config.toml
arch = "crnn"
input = "mfcc"
spec_augment = false
win_length = 400
channel_attention = "eca"
depths = [1, 1, 2, 1]
bidirectional = true
rnn_layers = 6
optimizer = "adamw"
learning_rate = 0.0049
beta2 = 0.99
eps = 1e-08
max_steps = 1900
batch_size = 64
Rows from block 7, named by matrix and row number. Each number is 128 + 24 x the weight over its row's rms, rounded and kept within 0 to 255. All counts start at 0. After the name is the row's rms in percent of the matrix's.
# weight_ih_l0: GRU input weights (gates r, z, n stacked) (model.rnn.2.rnn.weight_ih_l0, 384x256), inputs 0-127
weight_ih_l0.227 107 [ 84 137 101 117 170 108 113 132 127 118 107 152 150 118 115 129  52 142 125 118 108 151 148 182 110 111 125 127  46 117 113 118 134 157 166 155 160 163 140 177 123 182 125 101 183  98 156  61 139 116 139 127  98 127 105 148 148 159 123 174 171 138 142 118 113 108 136 152 120  93  78 115 118 141 163 114 165 131 118 139 120 130 144 112 115 110 131 132 129 130 147  98 104  91  97 150 150 149 147  93 130 122 149 121 140 134 142 133 126 137 131 123  99 139 131 125 124  92  90  78 122 101 153 123 141 181 144 141]
weight_ih_l0.228 091 [133 140 136 145 158 108 101 133 129 152 195 154 151 156 137 129  97 175  90 168 145 157 169 103 153 126 181 129 175 110  64 127  90 147 148 146 140 147 144 141 131 111  89 162 140 137 117 135 104 117 118 106  49 131 126 145 129 135 102 120 139 112 139 231 124  93 134  96 143 160 144 147 160 121  96 131 107 129 125 154 123 154 169 151 159 182 123 109 115  92 139  64 121  97 146 102 164 145 141 122 161  96 120 146  75  99 116 118 112 157  83 119 103 143 120 111 140 148 140  95  82 109 115 116 129 130 124 156]
weight_ih_l0.229 087 [103 132 157 142 116 140 116  92 103 100 146 107 150 141 159 161 127 134 157 153 159 118 136 134 148 122 130 152 148 123 171 101 113 142 138 118 114 124  97 110 153 145 132 100 119 108 115 103  86 123  84 111  96 156 176 107 170 105 142 146 109 110 115 113 107 131 133 122 107 113 161  99 124  83 102 134 143 143 166 103 119 136  97 160 117 120 160 143 134 153  94  97 135 117 111 117  97 166 125 122 162 128 101 159 117 109 138 100 146 117 129 129 125 150 144 148 126 119 127 112 149 151 137 102 109 101 123 102]
weight_ih_l0.230 100 [151 153 101 117 136  79 136 169 201 174 112 137 127  68  96  97 143 176  93 125 123 127 116 157 101 102 124  82 116 128 126 132 143  82 138 150 153 140 173 143 138 119 152 145 110 123 149 170 132 150 137 108 184 114 110 120 137  88 159 147 100 168  89 139 156 132 123 142 149 152 112  97 105 148 128  97 108 140 115 160 121 131 166 127 125  97 125 112 139 124 101 130 138 193 139 152 135 144 108 138  80 156 145 102 132 165 122 178 116 109 136 143 146  64 100 103 122 129 101 149 125 142 145 139 160 113 122 101]
weight_ih_l0.231 116 [121  86 139 125 187 133 127  94  80 127 108 140 115 111 130 120 124 176 132 128 118  97 136  91 123 164 101 123 145 144  88 123 124 125  99 134 137 130  74 169 118 104 102 127 132 123 160 110 133 167 133  98 104 108  98 141 139 167  89 121 142 127 153 108  79 150  74 104 116 100 127 138 142 132 139 147 141 127 113 121 132 173 126 117 141 169  99 115  99 162 103  78 144 104 142 133 151  88 121 147 128 155  81 163 138 115 146 135 221 139 141 152  94 148 142 163 107 162 124 114 133 104 136 129 139 142  71 152]
weight_ih_l0.232 132 [139  69 125 131 140 100 125 102  99 134 158 124 119 111 101 118 129 102 104 129  99 105 124  89 149 173  92 129 142 122 129 149 143  93  92 139  66 109 143 160  95 113 114 125 152 131 154 122 126 152 106 112 113 123  97 111 197 121  79 151 133 138 124 131 150 111 108  98 122  95 145 140 134 122 145 104  78 128 115 111 172 165  85 113 109 133 119 116 102 171  56 140 143 138 141 129 123 151 120 156 124 193  49 156 113 115 144 134 176 134 130 123 151 120 114 124 123 150 142 127 142 130 157 126 138 138  92 119]
weight_ih_l0.233 131 [123 112 146 109 133 106 128 155  99 140 141 132 138 150 102 104 178 149 107  97 108 131  98 160 153 153 130 136 131 111  79 137 155 137 101 115 119 115 116 150  97  88 160 122  84 153 125 109 150  87 160 121 126 124 154 118 101 115 139 112 118 133 156 109  86 153 129 186 131  89 138 131 127 172 160 145 153 115  82 133 111 131 131 115 157 131 123 146 124 179 109 123 186 135 122 117 154 138 138 149 128 141 128 122 130  95 149 160 150 155 126 145 110 140 117 129 106 132 118 153  90 106  82 131 137 168 150 115]
weight_ih_l0.234 092 [155 145 115 125 111 155 144 137 155  91 122 109 139 107 141 136 132  91  87 103 123 131 132  91 140 106  86 123 129 152 120 156 128 102 164 149 107 136 139 182 131  93 121 140 134 124  63 114 163 128 159  89 118 132  92 125 108 159  86 162 145 149 131 133 137 122 167 131  50 122 107 125 169 131 149 107  78 108 108 120 191  97 163 117 138 106 137  93 150 107 144 174 148 121 138 140 119  61 158 132 126 111 101 121 150 132 136 131 134 124 104 108 149 118 135 118 127 111 142 143 153  89  98 142 130 125 119 161]
weight_ih_l0.235 106 [133 162 109  97 149 122 134 140 173 168 152 146  85 119 109 128 161 154  98 117 101 143 113 133  88  98 109  94 145 136 151 125 143  97 120  92 141  98 132 152 114 130 181 159 126 114 143 190 132 112 113 131 178 133 120 110 119  94 176 133  74 154 101 133 199 120 134 103  99 161 127 136 117 143 135 147 109 139 124 131 122 123 132  91 119 147 120 113 116 136 109 153 128 161 145 103 122 136 110 103 117 158 144 137 103 162 122 122 114 146 143 173 174  64 126 127 125 157 124 168 121 136 146 119 154 105 119 138]
weight_ih_l0.236 165 [140 123 111 129 114 114 152 108 111 135 121  94  78  82 117 105 181 107 116 119 127 174 134  39 171 147  59 120 163 141 124 163 142 125 139 124 123 101 148 167 100 103 132 106 138 156 126 124 128 147 123  81 135 140 109  69 133 135 138 124 114 127 103 146 121 133 121 135 108 129 174 136 140 115 108 113  85 119 124  97 166 153 126  99 111 138 134 134 151 140 116 197 144 149 151  63  98 115 100 163 122 112 114 125 132 119 125 150 155 135 136 154 158 125 123 140 110 143 156 192 149 121 129 136 135 116 113 137]
weight_ih_l0.237 108 [109 106 149 149 156 101 140 126 134 146 135 181 126 118 141 165 152 135 127 114  83  95 183 149 129  94 116 153 134 167 140 128 146 152 129 107 133  92 104 214 108 111 130 150 153  84 129  71 124 126 117  89 110 101  94 159 149 172  89 133 130 113 147 133 138  92 119  56 102 117 155 132 128 154 134 140 153 154 105 119 158 169 115 124 116 150 107 133 135 126 131 127 140  77 147 104 123 118  92  99 154 107 136 151 108  60 122 121 144 178  96 114  86 159 111 167 108 131 115 130 115 102 115 143 140 124 112 185]
weight_ih_l0.238 106 [122 150  99 123 106 109 130 166 164 124 143 111 186 182 124 118 115  97 100 123 110  64 137 153 124 131 156 116 104  93 115 124 149 122 168 144 153 187 118 129 133 150 114 118 129 142 182 118 133  66 130 117 127 118 166 143 156 140 153 137 175 139 123 109 129 112 162 150 115 126 104  76 163 140 129 114  93 106 120 150 120 142 131 121 131 107 147 148 136 117 112  96  68 131 104 198 136 144 151 105 108 140 131  99 129 147 122 119  92 112 135  78 132 125 118 137 149  93 140 112 101 145  87 130 145 136 158 141]
weight_ih_l0.239 106 [124 140 131 133 166 135 102 143 120 135  57 185 147 116 145 132 102 156 156 109 148 114 164 156 117 153 149 130 105 103 141 146 123 171 115 185 167 152 117 136 116 176  74  82 202 122 145 113 131 159 133 120 117 108 135 187 157 166 138 112 115 127 142 136  98 106 115 136 142 141 115 124 124 128 140 128 142 168 132 143 155 164 148 116 119 132 147 133 122 150 141  68  84 118  98 192 149 110 116  93 130 153 138 124 138 111 133 123 107 124 162 111 126 159 154 131 136 109 136  59 132 125  76 110 135 149 147 145]
weight_ih_l0.240 099 [159 163  96 113 125 162 122 110 147 126  93 114 127  96 127 134 142 161 139 130 136 154 103 114  97 153 143  99 121 111 134 118 120 128 121 141 131 121 151 111 116 156 143 120 108 100 160 159 116 150 155 162 153 133 114 126  94  80 170 115  68 136  92 135 129 167 117 174 122 166  93 120  92 126  87 146 151  90 145 122 116  93 148 130 114  87 162 143 133 144 173 146 137 174 146 137  96  94 106  52 103 135 151 131 145 146  92 114 109  98 146 167 137 114 145 128 123 131 109 129 146 148 115 110 131 118 132 106]
weight_ih_l0.241 137 [131 129  96 146 152 160 104 114 154 133  85 171 149 164 144 138  97 203 114 138 151 132 173 127 119 144 161 107 108 117 134 115  85  99 108 150 133 132 146 180  85 157  79 116 188  97 107 141 128 106 127 114  69 110 106 195 163 151 126 122 113 130 122 134 116  72 104 102 120 141 113 159 125 136 149 146 153 160 136 127 137 157 147 120 113 124 144 137 152 119 154  92 125 106 117 156 160 101  92  66 155 160 177 150 116  95 104 107 106 136 143 111 151 153 151 128 136 126 155  76 115  99 119 107 135 127 100 157]
weight_ih_l0.242 123 [ 96 133 144  88 170  68 194 136 164 185 128 139  90 123 130 125 117 152 109  81 106 122 111 127 131 125 146 112 169 131 110 142 129 109 139 149 134 136 146 130 146 118 111 122  94 176 161 106 151 130 147 143 150  85  82 158 117  95 106  58 101 171 150 173 134 109 141 124 100 167 130 140 131 182 114 155  97 139  95 154 118 173 143 124 158 119  73 130 139 113 134  96 166 113 157 146 139  95 106 100  95 124 112 109 169 159 123 157 144 160 145 144  61 105  89 119 108 104 132 114 130 100 107 176 187 145 145 155]
weight_ih_l0.243 097 [132  91 150 117 123  86 135 129 153 134 132 112 104 146 104 104 147 140  88 122  85 109 156 126 121 102 103 104 125 151 111 126 145 110  91 107 142 169 140 180 128 101 116 114 117 111 132  88 132 112 108 174 136 151  80 115 134 106 135 153 151 143 162 148  89 136  71 135 139 143 114 127  82 154 135 178 128 139 118 119 170 146  92 108 119 177 107 141 116 151 122 116 166  90 165 178 100 172 155 122 110 130 125 144 117 103 164 144 133 160  81 152 116  94 125 146 111 126  90 192 105 141 200 123 144 134 134 162]
weight_ih_l0.244 121 [142 125 129 130 130 115 151 165 131 110 137 133 110 129 113 117 122 100 133 119 114 130 149 138 146 152  86 114 100 140 115 149 158 130 125 140 131 105 136 134 122  98 152 113 119 126 123 100 164 134 139 114 158 109 141 115 128 114 132 101 141 143 155  91 105 140 143 135 150 109 107 174 111 136 142 147 136 136  91 137 129 155 123 153 141 146 110 153 129 136 159 141 164 128 117 100 121  96 151 109 124 166 136 104 149 127 179 158 161 128 120 156  83 145 126 143  96 120 161 133 118 119 127 158 145 154 163 111]
weight_ih_l0.245 106 [171 142 143 124 141 125 103 112 150 125 155 145 152 172 120 126 144 142 107 143 120 131 150 159 144 135 163 144  95 110 150 131 133 155 149 125 123 152 119 161 135 155 117 147 164 117 122 131 120 109 129 118  99 144 139 129 154 128 125 118 156 115 140 100 124 126  68 116 139 112 137 112 131 119 134 152 149 125 142 120 155 117 140 110 128 142 122 126  77 106 115 115  97 114 107 109 135 186 151 148 127 130 147 133  93 140 107 128  93 158 116 101 129 124 117 124 161 142 107  96  97 120 166 119  78 147 132 148]
weight_ih_l0.246 110 [142 119 115 110 127 141 133 135 142 114  89 123 109  95 120 127 158  85 112 120 130 117  88 128 101 126 113 122 126 161 136 138 146 128 117 123 131 109 108 105 106 114 170 133 131 139 109 160 146 142 155 137 172 106 123 108 151 107 164 128 135 162 120 105 122 101 126 119 151 109 114 147 115 127 138 126 140 135 115 109 109 122 129 103 117  85 115 156 139 154 138 152 155 150 145 101 116  95 127 139 102 151 172 134 159 155 151 122 124 125 124 154 140 127 140 149 116 144 134 163 158 119 102 149 151 113  94 101]
weight_ih_l0.247 115 [168  81 111 148 112 187 101 114 114 120  92 168 130 106 115 101 161 161 110 152 141  93 135 114 112 163 128 103 129 131 136 116 129 111  77 113  78 102 102 152 104 141 140 151 132  94  89 173 110 149 112 110 132 114 127 120 114 124 169 142 102 118  93 118  93 115  83 126 131 157 142 126  92 119 131 178 118 144 156  97 170 151 126 107  74 132 140 128 113 128  99 155 131 153 163 105 111 157  97 112 135 177 132 142 107  61 134 101 110 108 129 203 168 125 170  99 137 133 138 133 143 143  78 109 114 100  81 132]
weight_ih_l0.248 143 [107 116 113 100 132 101 128 162 105 156 163 147 145  99 130  91 160 168 125 105  87 133 124 126 120 102 133 130 130 138  90 143 168 135 114  65 170 111 114 122 103 120 152 122 103 124 102 109 149 125 154 104 116 153 131 105  68 123 142  99 129 133 189 124 103 124 131 147 152 117 130 161 128 152 152 146 168  96  96 161 147 129 115 144 140 124 117 152 116 156 117  98 146 133 119 134 147 151 136 125 133 137 118 129 142 122 180 136 133 165  94 104  84 134 133 160  91 169 105 190  61 127 119 134 124 153 138 139]
weight_ih_l0.249 137 [123 130 136 114 104 110 118 135  67 124 179  92 131  67 107 119 128  76 105 128 120 113 110 106 134 128  99 162 103 120 100 127 160 129 141 139 134 159 155 134 151 132 115 143 124  99 183  69 131 119 121 115 130 142 134 136 135  74  87 134 171 140 149 131 165 146 125 139  99 108  73 127 153 119 131  87  83 106 114 134  95  89 119 106 126 139 107 158  79 183  94 157 115 125  94 216 159 152 162 136 127 130 116 118 141 161 128 141 145 137 101 109  90 121 113 137 160 152 150 125  77 191  92 133 155 141 119 106]
weight_ih_l0.250 132 [125 131 137 123 126  83 121 128 139  94 109 165 127 170 122 150 108 165 137 133 109  58 117 161 112 107 150 118 143 138 125 127 134 158 108 137 151 158 170 119 134 129 123 114 102  94 144 122 132 150 142 156 113 132 122 141  77 141 115  97 125 125 151 158  89 167 128 160 159  93 131 130 117 144 154 147 168 110 124 155  71 114 117 148 161 165 117 148  85 141 173  92 131 134 145 107 185  81 159 132 135 159 132 130 142  99 152 163 173 128 142 129 103 121 101 151 114 123  89 119 106 127 177 137 134 159 157 110]
weight_ih_l0.251 129 [137  74 114 151 179 135 120 107 148 116 123 148 128 155 118 134 117 124 123 134 118  95 151  85 147 174 127 113 112 128  70 141 127 115  84 148 128  98 117 160  96  92  99 127 146 134 174 124 130 160 115 106  82 121  99 123 163 142 119 117  90 124 138 102 133  98  95  97 133 138 176 154 121 105 132 120 137 141 118 131 134 187 109 120 139 160 120 120 118 135 134 103 135 137 137  84 129 117 112 143 138 173  71 152 132 116 157 121 232 134 170 154 120 141 156 138 116 126 121 110 129 120 144 114 157 142 117 140]
weight_ih_l0.252 125 [128 166 152 108 158 105 158 128 127 142 167 111 101  89 128 110 172 114 124  98 120 167 118  87 177 158  89 107 198 150 128 160 140 149 114 126 183 108 154  93 144  97 133 128 116 177 154 161 137 158 131  96 139 117  99 116 126 132 101  84 119 123 123 170 119 127 115 118 144 155 136 149 135 147 134  71 131 134 119 145 142 169 151 102 110 136 102 116 134 122  89 106 160 144 173 119 125 104  90 151 121 122 127 124 143 135 143 181 123 166 116 151 117 122  80 171 114 136 142 136 134 105 131 150 158 153 134 157]