Rows from block 2 of a small multi-label audio tagger, named by matrix and row number. Each number is 500 + 50 x the weight over its row's rms, rounded and kept within 0 to 999. All counts start at 0. Numbers have three digits each.
After each channel's rows are labels from the 100 clips, of 14976, where the channel reaches its highest value: "loudest" is the band of the loudest frequency at the time of the peak. Only what is clearly more common there than usual is listed. The data: read English sentences (LibriTTS-R). In brackets: how many of the 100, against the usual share in percent.
# conv: width-5 conv, stride 2 (model.blocks.2.conv.weight, 192x160x5, each kernel summed), inputs 108-159

conv.126:575571525518514507503507499456470555557402491454465473555535428553508559560593464501446443505496535529518518484444526478476510507434479573752458474493502457
loudest: 250 to 500 Hz (43 vs 13.8)

conv.82:577510396504495466486400581459573447493450547556589501520535562456460471446426595471526462508531376519487465484550482521512527489510533517434560468547488556
loudest: 250 to 500 Hz (42 vs 13.8)

conv.187:543578432550497450528438521423512470574407501480496557527592474556429546535558511525533456532492464560492457561485541524488524552443493584682466417469541503
loudest: 250 to 500 Hz (49 vs 13.8)

conv.154:532526502509455495583507376407386515559431423410448520538522392472492492621460432530516463454596505463473502523407540462446468566467410509576523460508509440
loudest: 500 to 1000 Hz (29 vs 8.2)

conv.153:579559471499461426467456506426481469542484437491521493593543478543450604520433509439532475425548482503471421458497481421407560466458519550589517454541436456
loudest: 250 to 500 Hz (57 vs 13.8)

conv.5:543588490553474401493482518457511421564478467502498483571533487559413608451454495448498469466507483530487412489509552464451583497435519589588502412521473477
loudest: 250 to 500 Hz (55 vs 13.8)

conv.46:456446498387518503429502499451510483485450484500530511363504521485522393476471543479539398486387509445495503482504423463504408455433479432465402510431476506
loudest: 4000 to 8000 Hz (50 vs 4.5)

conv.155:518527451547443465520441566520520491503443491478506553417533477462491408476436513553553468519493425563431478541519564526449518512569521515553463458474555469
loudest: 250 to 500 Hz (34 vs 13.8)

conv.144:495528462473425504481465427471418508525527412451434479537522452535502557553499452442491518385542463462432478492455471388425507466506458510529515498530493421
loudest: 250 to 500 Hz (56 vs 13.8)

conv.28:432519524407507463484513443447443522549438454459452481403539443431410409440453455539502418518454566450536448445447468471452433511452479496451419470460480441
loudest: 2000 to 4000 Hz (72 vs 1.8)

conv.168:576478402469497467510398601448569457486454520587605537529524593462458488444484614503596462516510407481489474500592454524515495506443535469491541460533517557
loudest: 4000 to 8000 Hz (49 vs 4.5)

conv.135:557535488426468512487483438430412536551487400447442473562563439561522575575523448464497488420551508458490499501450446426437497483480452512601517493514496423
loudest: 250 to 500 Hz (70 vs 13.8)

conv.96:490623427424483463436420475473467500610472529495470489457608503568474513487543495417573476457467432452475474483500469443522488433492505591497490461473472513
loudest: 250 to 500 Hz (32 vs 13.8)

conv.125:566451418507491488478423629491611462467446554612575511528511615473491493451491605466534458494485397530484482478592435526516498475465579467475548477510483570
loudest: 4000 to 8000 Hz (37 vs 4.5)

conv.111:440537419436458547533441419457423559564491455443442498396556468509553432526421480485537502446507449440457561520461541434484467485508430503503464534498571449
loudest: 2000 to 4000 Hz (64 vs 1.8)

conv.35:432471486403536500478497498422491467518450492489526531417546510523484455428430540530560368525407511453524497529502426501514431504436465456441379492428527489
loudest: 2000 to 4000 Hz (76 vs 1.8)

conv.56:442538404462421526555417470484441562581495450464480540386544462468527416530419497494562519438534426495426544525485548443460486496532475510484491529500572447
loudest: 2000 to 4000 Hz (47 vs 1.8)

conv.20:568530537423484495489527436456409536542482390446467488582572421562502582545507459494492468436529542462510475509419421427423503506445452520609501490490496414
loudest: 250 to 500 Hz (66 vs 13.8)

conv.178:432452485429519491490498503378489436475452512506504497427532531491492446431450527509510378507435487441508507519523433494517403491408493464347435497465538494
loudest: 4000 to 8000 Hz (56 vs 4.5); 2000 to 4000 Hz (28 vs 1.8)

conv.106:455511453568476482530465506682515479470603511475499566496465493476511472405516499569562568539462441519463525521488535568509547494556470493567515476501535530
loudest: 250 to 500 Hz (49 vs 13.8)

conv.141:517574444437449512495446416465412522589487452439453503508593439573531539542525475464573487440529457446451520528442505436474524458501440531604487491472523463
loudest: 250 to 500 Hz (36 vs 13.8); 500 to 1000 Hz (28 vs 8.2)

conv.159:610566485492521450512468565386552445536423519548560529565587536539428550453448571475556434522509491529531442493556526501495534520428542570569496444522484525
loudest: 4000 to 8000 Hz (68 vs 4.5)

conv.139:510611493508490409495478482475466450605502473463469514528609457597416581482498478463502520469503491501493421525460522455485510494449471605580508415516533461
loudest: 250 to 500 Hz (55 vs 13.8)

conv.54:591508467586458422472460517429503448444472434505512468603451478471424537516430489459473487433561463533469398452507512438424563469446531499499546437596434465
loudest: 250 to 500 Hz (45 vs 13.8); 500 to 1000 Hz (30 vs 8.2)

conv.62:454434444394499529413462513675528497445572581525485492412522557496491414416569508466482556512429439477482499491520378517562431436567496405457486521398522556
loudest: 500 to 1000 Hz (45 vs 8.2)

conv.32:519458390514433523474414493496466521498447475493498555437545494451530443487480499459545492428488400502426522517505430433472433452473501414468481522470591466
loudest: 4000 to 8000 Hz (39 vs 4.5)

conv.18:438431511419544529381531478637504503456494537490458457403470521482502408425541492498481506530398529447521516457491422516549443458526455414520449518361459519
loudest: 500 to 1000 Hz (41 vs 8.2)

conv.39:518631502473488452520488469478456498618507476430434519485607410561433507506552445484471516500495498511508423510433519444476463516493472618573509451538482451
loudest: 250 to 500 Hz (35 vs 13.8)

conv.85:477452509401551504453518513411507493510408486513556515394503522485524406474441562482552378499389534453527513479513457479517415480435485462453397515438468505
loudest: 4000 to 8000 Hz (78 vs 4.5)

conv.175:407548452405551552556474467436481569573503528479497505391512499469559399529466527496553506515524497445520597487490594495572451479526445528473503551540518500
loudest: 2000 to 4000 Hz (82 vs 1.8)

conv.12:504410417452485485464429571486574419438465540572549514465524580463476452434520561485521477485463417493483469479558400497514422479448555431404531479506497560
loudest: 4000 to 8000 Hz (62 vs 4.5)

conv.173:407572442415539563551467472458493575587508534483501504374514509493567404526484530491554514511515482426509587488485604489579465462537450546492505554546520515
loudest: 2000 to 4000 Hz (77 vs 1.8)

conv.67:454550519571474370519520496514480415546497438469454489513496464521416546407463459490457488478444505520493402515467578468427501512436489544538469388486514448
loudest: 250 to 500 Hz (54 vs 13.8)

conv.181:475520441548426490503430463464457468502553437485466482513453467471494499544461465452509514381562422481405495467477500408466496452505484504432540482578462462
loudest: 500 to 1000 Hz (49 vs 8.2); 250 to 500 Hz (32 vs 13.8)

conv.73:404567429422536572558456464451466575579498529466488514396536490499557414526481515503558515505516477437513598511479593492569454484544437546487502553533552504
loudest: 2000 to 4000 Hz (84 vs 1.8)

conv.44:551519368526436448491377593557578467494456504550551526485541552487496479445484545476551501483462346525430463510557494497453509481534553505467523459493536518
loudest: 250 to 500 Hz (33 vs 13.8)

conv.100:405485428439534535516467501655517523515568591504491533390522524492530430438562522462550562532459442470493558523499528528618449438613480460490473543435575558
loudest: 500 to 1000 Hz (44 vs 8.2); 1000 to 2000 Hz (28 vs 1.7)

conv.87:551502492495531446456469591428562464487447529559573542496590545481423463581388597510583473560570479511533455553584472538516419524413533494525519413525562540
loudest: 250 to 500 Hz (34 vs 13.8)

conv.19:568440524486514490453522541502545424418478536547499435542488527463440485485526488454404485504525503515511460498518436505514496505452538472403578484584469533
loudest: 4000 to 8000 Hz (31 vs 4.5)

conv.190:440491513462550466484520503434514456521423504512519507455522521504459476407421527514528390542392548485551478516516483519514465529413486481467374459415518498
loudest: 4000 to 8000 Hz (83 vs 4.5)

conv.14:517478371499478459494387595584574443503489565569569555481560601495477480426549597469590506510438369517464476519574441528514480483525537480493508457442553568
loudest: 250 to 500 Hz (41 vs 13.8)

conv.47:398466497464519475484497464456467474494444468456468483443513480467435446468386471564486429532429555474534473521473475503466436543426454448435386476402537446
loudest: 2000 to 4000 Hz (87 vs 1.8)

conv.52:455479514577488510609515531478513537518460498511507564477544516444466465540437521596521487514493525564500492594520563529479486630515520506456427525434636495
loudest: 2000 to 4000 Hz (37 vs 1.8)

conv.113:621482455468501458532446582361533482496426520562605560545566536485477519599388608500599469525584466504510499551562494531502523545438527488521518492525558529
loudest: 4000 to 8000 Hz (35 vs 4.5)

conv.2:457463467392537510464476561467549472529461508548570568395562581523524436455468591496593399509424486473505508500566418485525395463455517441411420516472517521
loudest: 2000 to 4000 Hz (76 vs 1.8)

conv.110:538604455563518509623508503438490564598392480467518517577527444555524579575551511477521412503498497541506532506463621489536490532462471609685496500475472482
loudest: 250 to 500 Hz (45 vs 13.8)

conv.102:550498405498449454491386610564582468497440521569560511460561577483483444450480571469559496503478364531437467532599487512453480480550551488501512468476542520
loudest: 250 to 500 Hz (34 vs 13.8)

conv.130:545503396519490466501401613513599456494460559584591532513525593469474480400492613465567469523471391520488470494589483522522525498500549498478540462507505572
loudest: 250 to 500 Hz (32 vs 13.8); 500 to 1000 Hz (30 vs 8.2)

conv.121:415481511465515526499520429429419534494436461434434450426464440462494433468422438524440416520435570485534522497436515489493442535457432480427388526428514418
loudest: 2000 to 4000 Hz (47 vs 1.8)

conv.21:504462464533444462408468529570529431420463490520494448515430531477493492395540486511463496478416456511449456420529406510466541430457509477447509435476425508
loudest: 250 to 500 Hz (61 vs 13.8); 500 to 1000 Hz (28 vs 8.2)

conv.189:548503496458454495507494435445409520518481368444438491564545421529504555580490444494480500406562507475474484523436454403408498508481449486568521494522525394
loudest: 250 to 500 Hz (55 vs 13.8)

conv.97:545485460515447445495432607476594489439457507552565520440495530428503406464473553493519454507481391536459459498578505503465509475509589484486465459518502538
loudest: 250 to 500 Hz (39 vs 13.8)

conv.6:520478467393467537526461507470445552497515450461496508425548454434500433552449512592563532523554499462506565553515515516433479543477470449580439504478593446
loudest: 2000 to 4000 Hz (29 vs 1.8)

conv.23:441568433515434498491443444533440486545561474475442490439502479522534498507487469424537524421503409467410525507491529424500497425532473527444493492517529482
loudest: 250 to 500 Hz (41 vs 13.8); 500 to 1000 Hz (25 vs 8.2)

conv.128:480472498448524471467509528432533443500429491533547539431519538505485452431428554477544380503386518493519479512530458486505423492405516443452389475429508508
loudest: 4000 to 8000 Hz (59 vs 4.5)

conv.45:552381519467483484424511498477510459382467472522502464519485501454446491534509494506447495465506518468500445510494341470455430515427504376486534484537505495
loudest: 250 to 500 Hz (36 vs 13.8)

conv.84:461481528621489489544530474576501508522469509477432523511533491502500516482452434539403525501442517560493465599476588499492529567528466483451421505409641473
loudest: 250 to 500 Hz (34 vs 13.8)

conv.147:589543432471502446527417586432556431521430514540608512497584550507437503455432603480575446518508409487489470507565502519497505507494525538492562450546523546
loudest: 250 to 500 Hz (37 vs 13.8)

conv.152:449526472410479520431463410453394505520501457458411432479551457556513526508499433419508478429498481413490494500449436406508469451476438498517439500469501455
loudest: 250 to 500 Hz (37 vs 13.8)

conv.43:473436403410493524441428555630573485464544594563526538444521592491506440439607551451528537508438405495472507486555363517562428440537531412477510515436489575
loudest: 250 to 500 Hz (34 vs 13.8); 500 to 1000 Hz (32 vs 8.2)

conv.24:425456479519461503481482392518423446457581433441416456482420444443461470539463424488451536431547469436452491482438460433489443474501413452437530480541498452
loudest: 250 to 500 Hz (42 vs 13.8); 500 to 1000 Hz (27 vs 8.2)

conv.86:476573456602466409532445532490498431589474470487493543515523479506427534448456498500532497481509457553470420533498605486455558541481516584559495413513543463
loudest: 250 to 500 Hz (46 vs 13.8)

conv.30:466433480561471519572475548516499527538495486513520603505557521442431472519455538593587543501519511560467479596530476524478454622540523434489456505464636485
loudest: 2000 to 4000 Hz (42 vs 1.8)

conv.136:617551496481451467556490494380465528512447432436530512494461422427481457549466497570507445488583495480476498470470597469420564547538479547572528519574482426
loudest: 250 to 500 Hz (42 vs 13.8)

conv.7:644489442536498430526420586426524457472451463586605487569491570448452512503389617492579458488568433498511491482594488506494540509444549487518572470562493492
loudest: 4000 to 8000 Hz (27 vs 4.5)

conv.98:453451426427478563436455418441450531502452476471467466438493486481513404534468482489488471460522464381471531439461434461505387435469428409496516519471502460
loudest: 500 to 1000 Hz (31 vs 8.2)

conv.63:425501419470459545517453403523433553529527486440425494463487451457541439558506465451511536457544447426430561460449560450508468446558415464507532525460518470
loudest: 500 to 1000 Hz (36 vs 8.2)

conv.148:452483559546491429485554407552427438468517434423371457525473422501448534434463381514375517483462542482503441530413538471443528515472425477522491456511540421
loudest: 250 to 500 Hz (33 vs 13.8)

conv.129:447444440422503532440469517704528506453577585523481519427526552507511440400579512478508565518425434498476509508517408524576453451593495412490470533380536548
loudest: 500 to 1000 Hz (44 vs 8.2)

conv.4:600501442430482459514432540359489480518406479500558584471595486526472503584469557547594438491530449502474480545524495481475502527433494495610458481474562484
loudest: 250 to 500 Hz (34 vs 13.8)

conv.38:436490537590498440515538419596441477504529456425370495520476442508468535460485374532371538508457544518511455556430584491458544536498437494528472472486573429
loudest: 250 to 500 Hz (40 vs 13.8)

conv.169:467468504505529455492509545463543423505421517549547542497537553493455484398404558492548414532412514532533473545556476516512488528413531469464402449422546524
loudest: 4000 to 8000 Hz (43 vs 4.5); 2000 to 4000 Hz (38 vs 1.8)

conv.158:459496480429531556522499371426410570514458476402417428453445418453543429549480426484456475502520527405526567469398574474535459491512384485516499540494481445
loudest: 500 to 1000 Hz (28 vs 8.2)

conv.10:442468465530476538576457543570500560527522507510523610447544511460534453521491526552579576504509472561474553585520533539506474577576525455508453576482633496
loudest: 2000 to 4000 Hz (25 vs 1.8)

conv.95:402566428408539550547456480460485554573519531489504508379518504483558401536459529489556529507523472442509601498494604490573455464533457538467507556547533506
loudest: 2000 to 4000 Hz (78 vs 1.8)

conv.1:456499413573435455533407498500488407487604457510524542499449498447461476499461530496554549450558398500426488488517518490485486489492507483431560454610481520
loudest: 500 to 1000 Hz (54 vs 8.2)

conv.58:536644516453501456513500496449463521632456481457489547495610445578457547498513493488528473489516531502513448485456511471476490500471498673549506455546459472
loudest: 250 to 500 Hz (40 vs 13.8)

conv.91:518603486488475417503475475484452476611506456441482532524609441598423577498516477467513509460494494496486405522445518447458511498458458593595503436512517461
loudest: 250 to 500 Hz (56 vs 13.8)

conv.0:431483488638480446531497465576482462505510483456431535534504486495463527479457425523393545497466489548486440598464572485467533553499461485465474484486617461
loudest: 250 to 500 Hz (35 vs 13.8)

conv.42:442479515446559470463517519458523442520426506524547527443530541512473470396431554490557391530383533495551483503533475511517453513417497468474402460423499518
loudest: 4000 to 8000 Hz (99 vs 4.5)

conv.164:609517427481488438505415591426567448501454530545597500528551533482435476458437598458554454508554411491498447503551488515495508484485520521473575457551510532
loudest: 250 to 500 Hz (34 vs 13.8)

conv.34:476418522515438478428518461546486455405496451497444431530432492475459512492522451507401507426472501469450434486462368446411462466462467421465508495486491455
loudest: 250 to 500 Hz (52 vs 13.8)

conv.31:451471480485445469443485443507465432456545447498469440519452480473457509519512467449487527415521479425450440460476394422465434438463470468437543465545446476
loudest: 250 to 500 Hz (54 vs 13.8)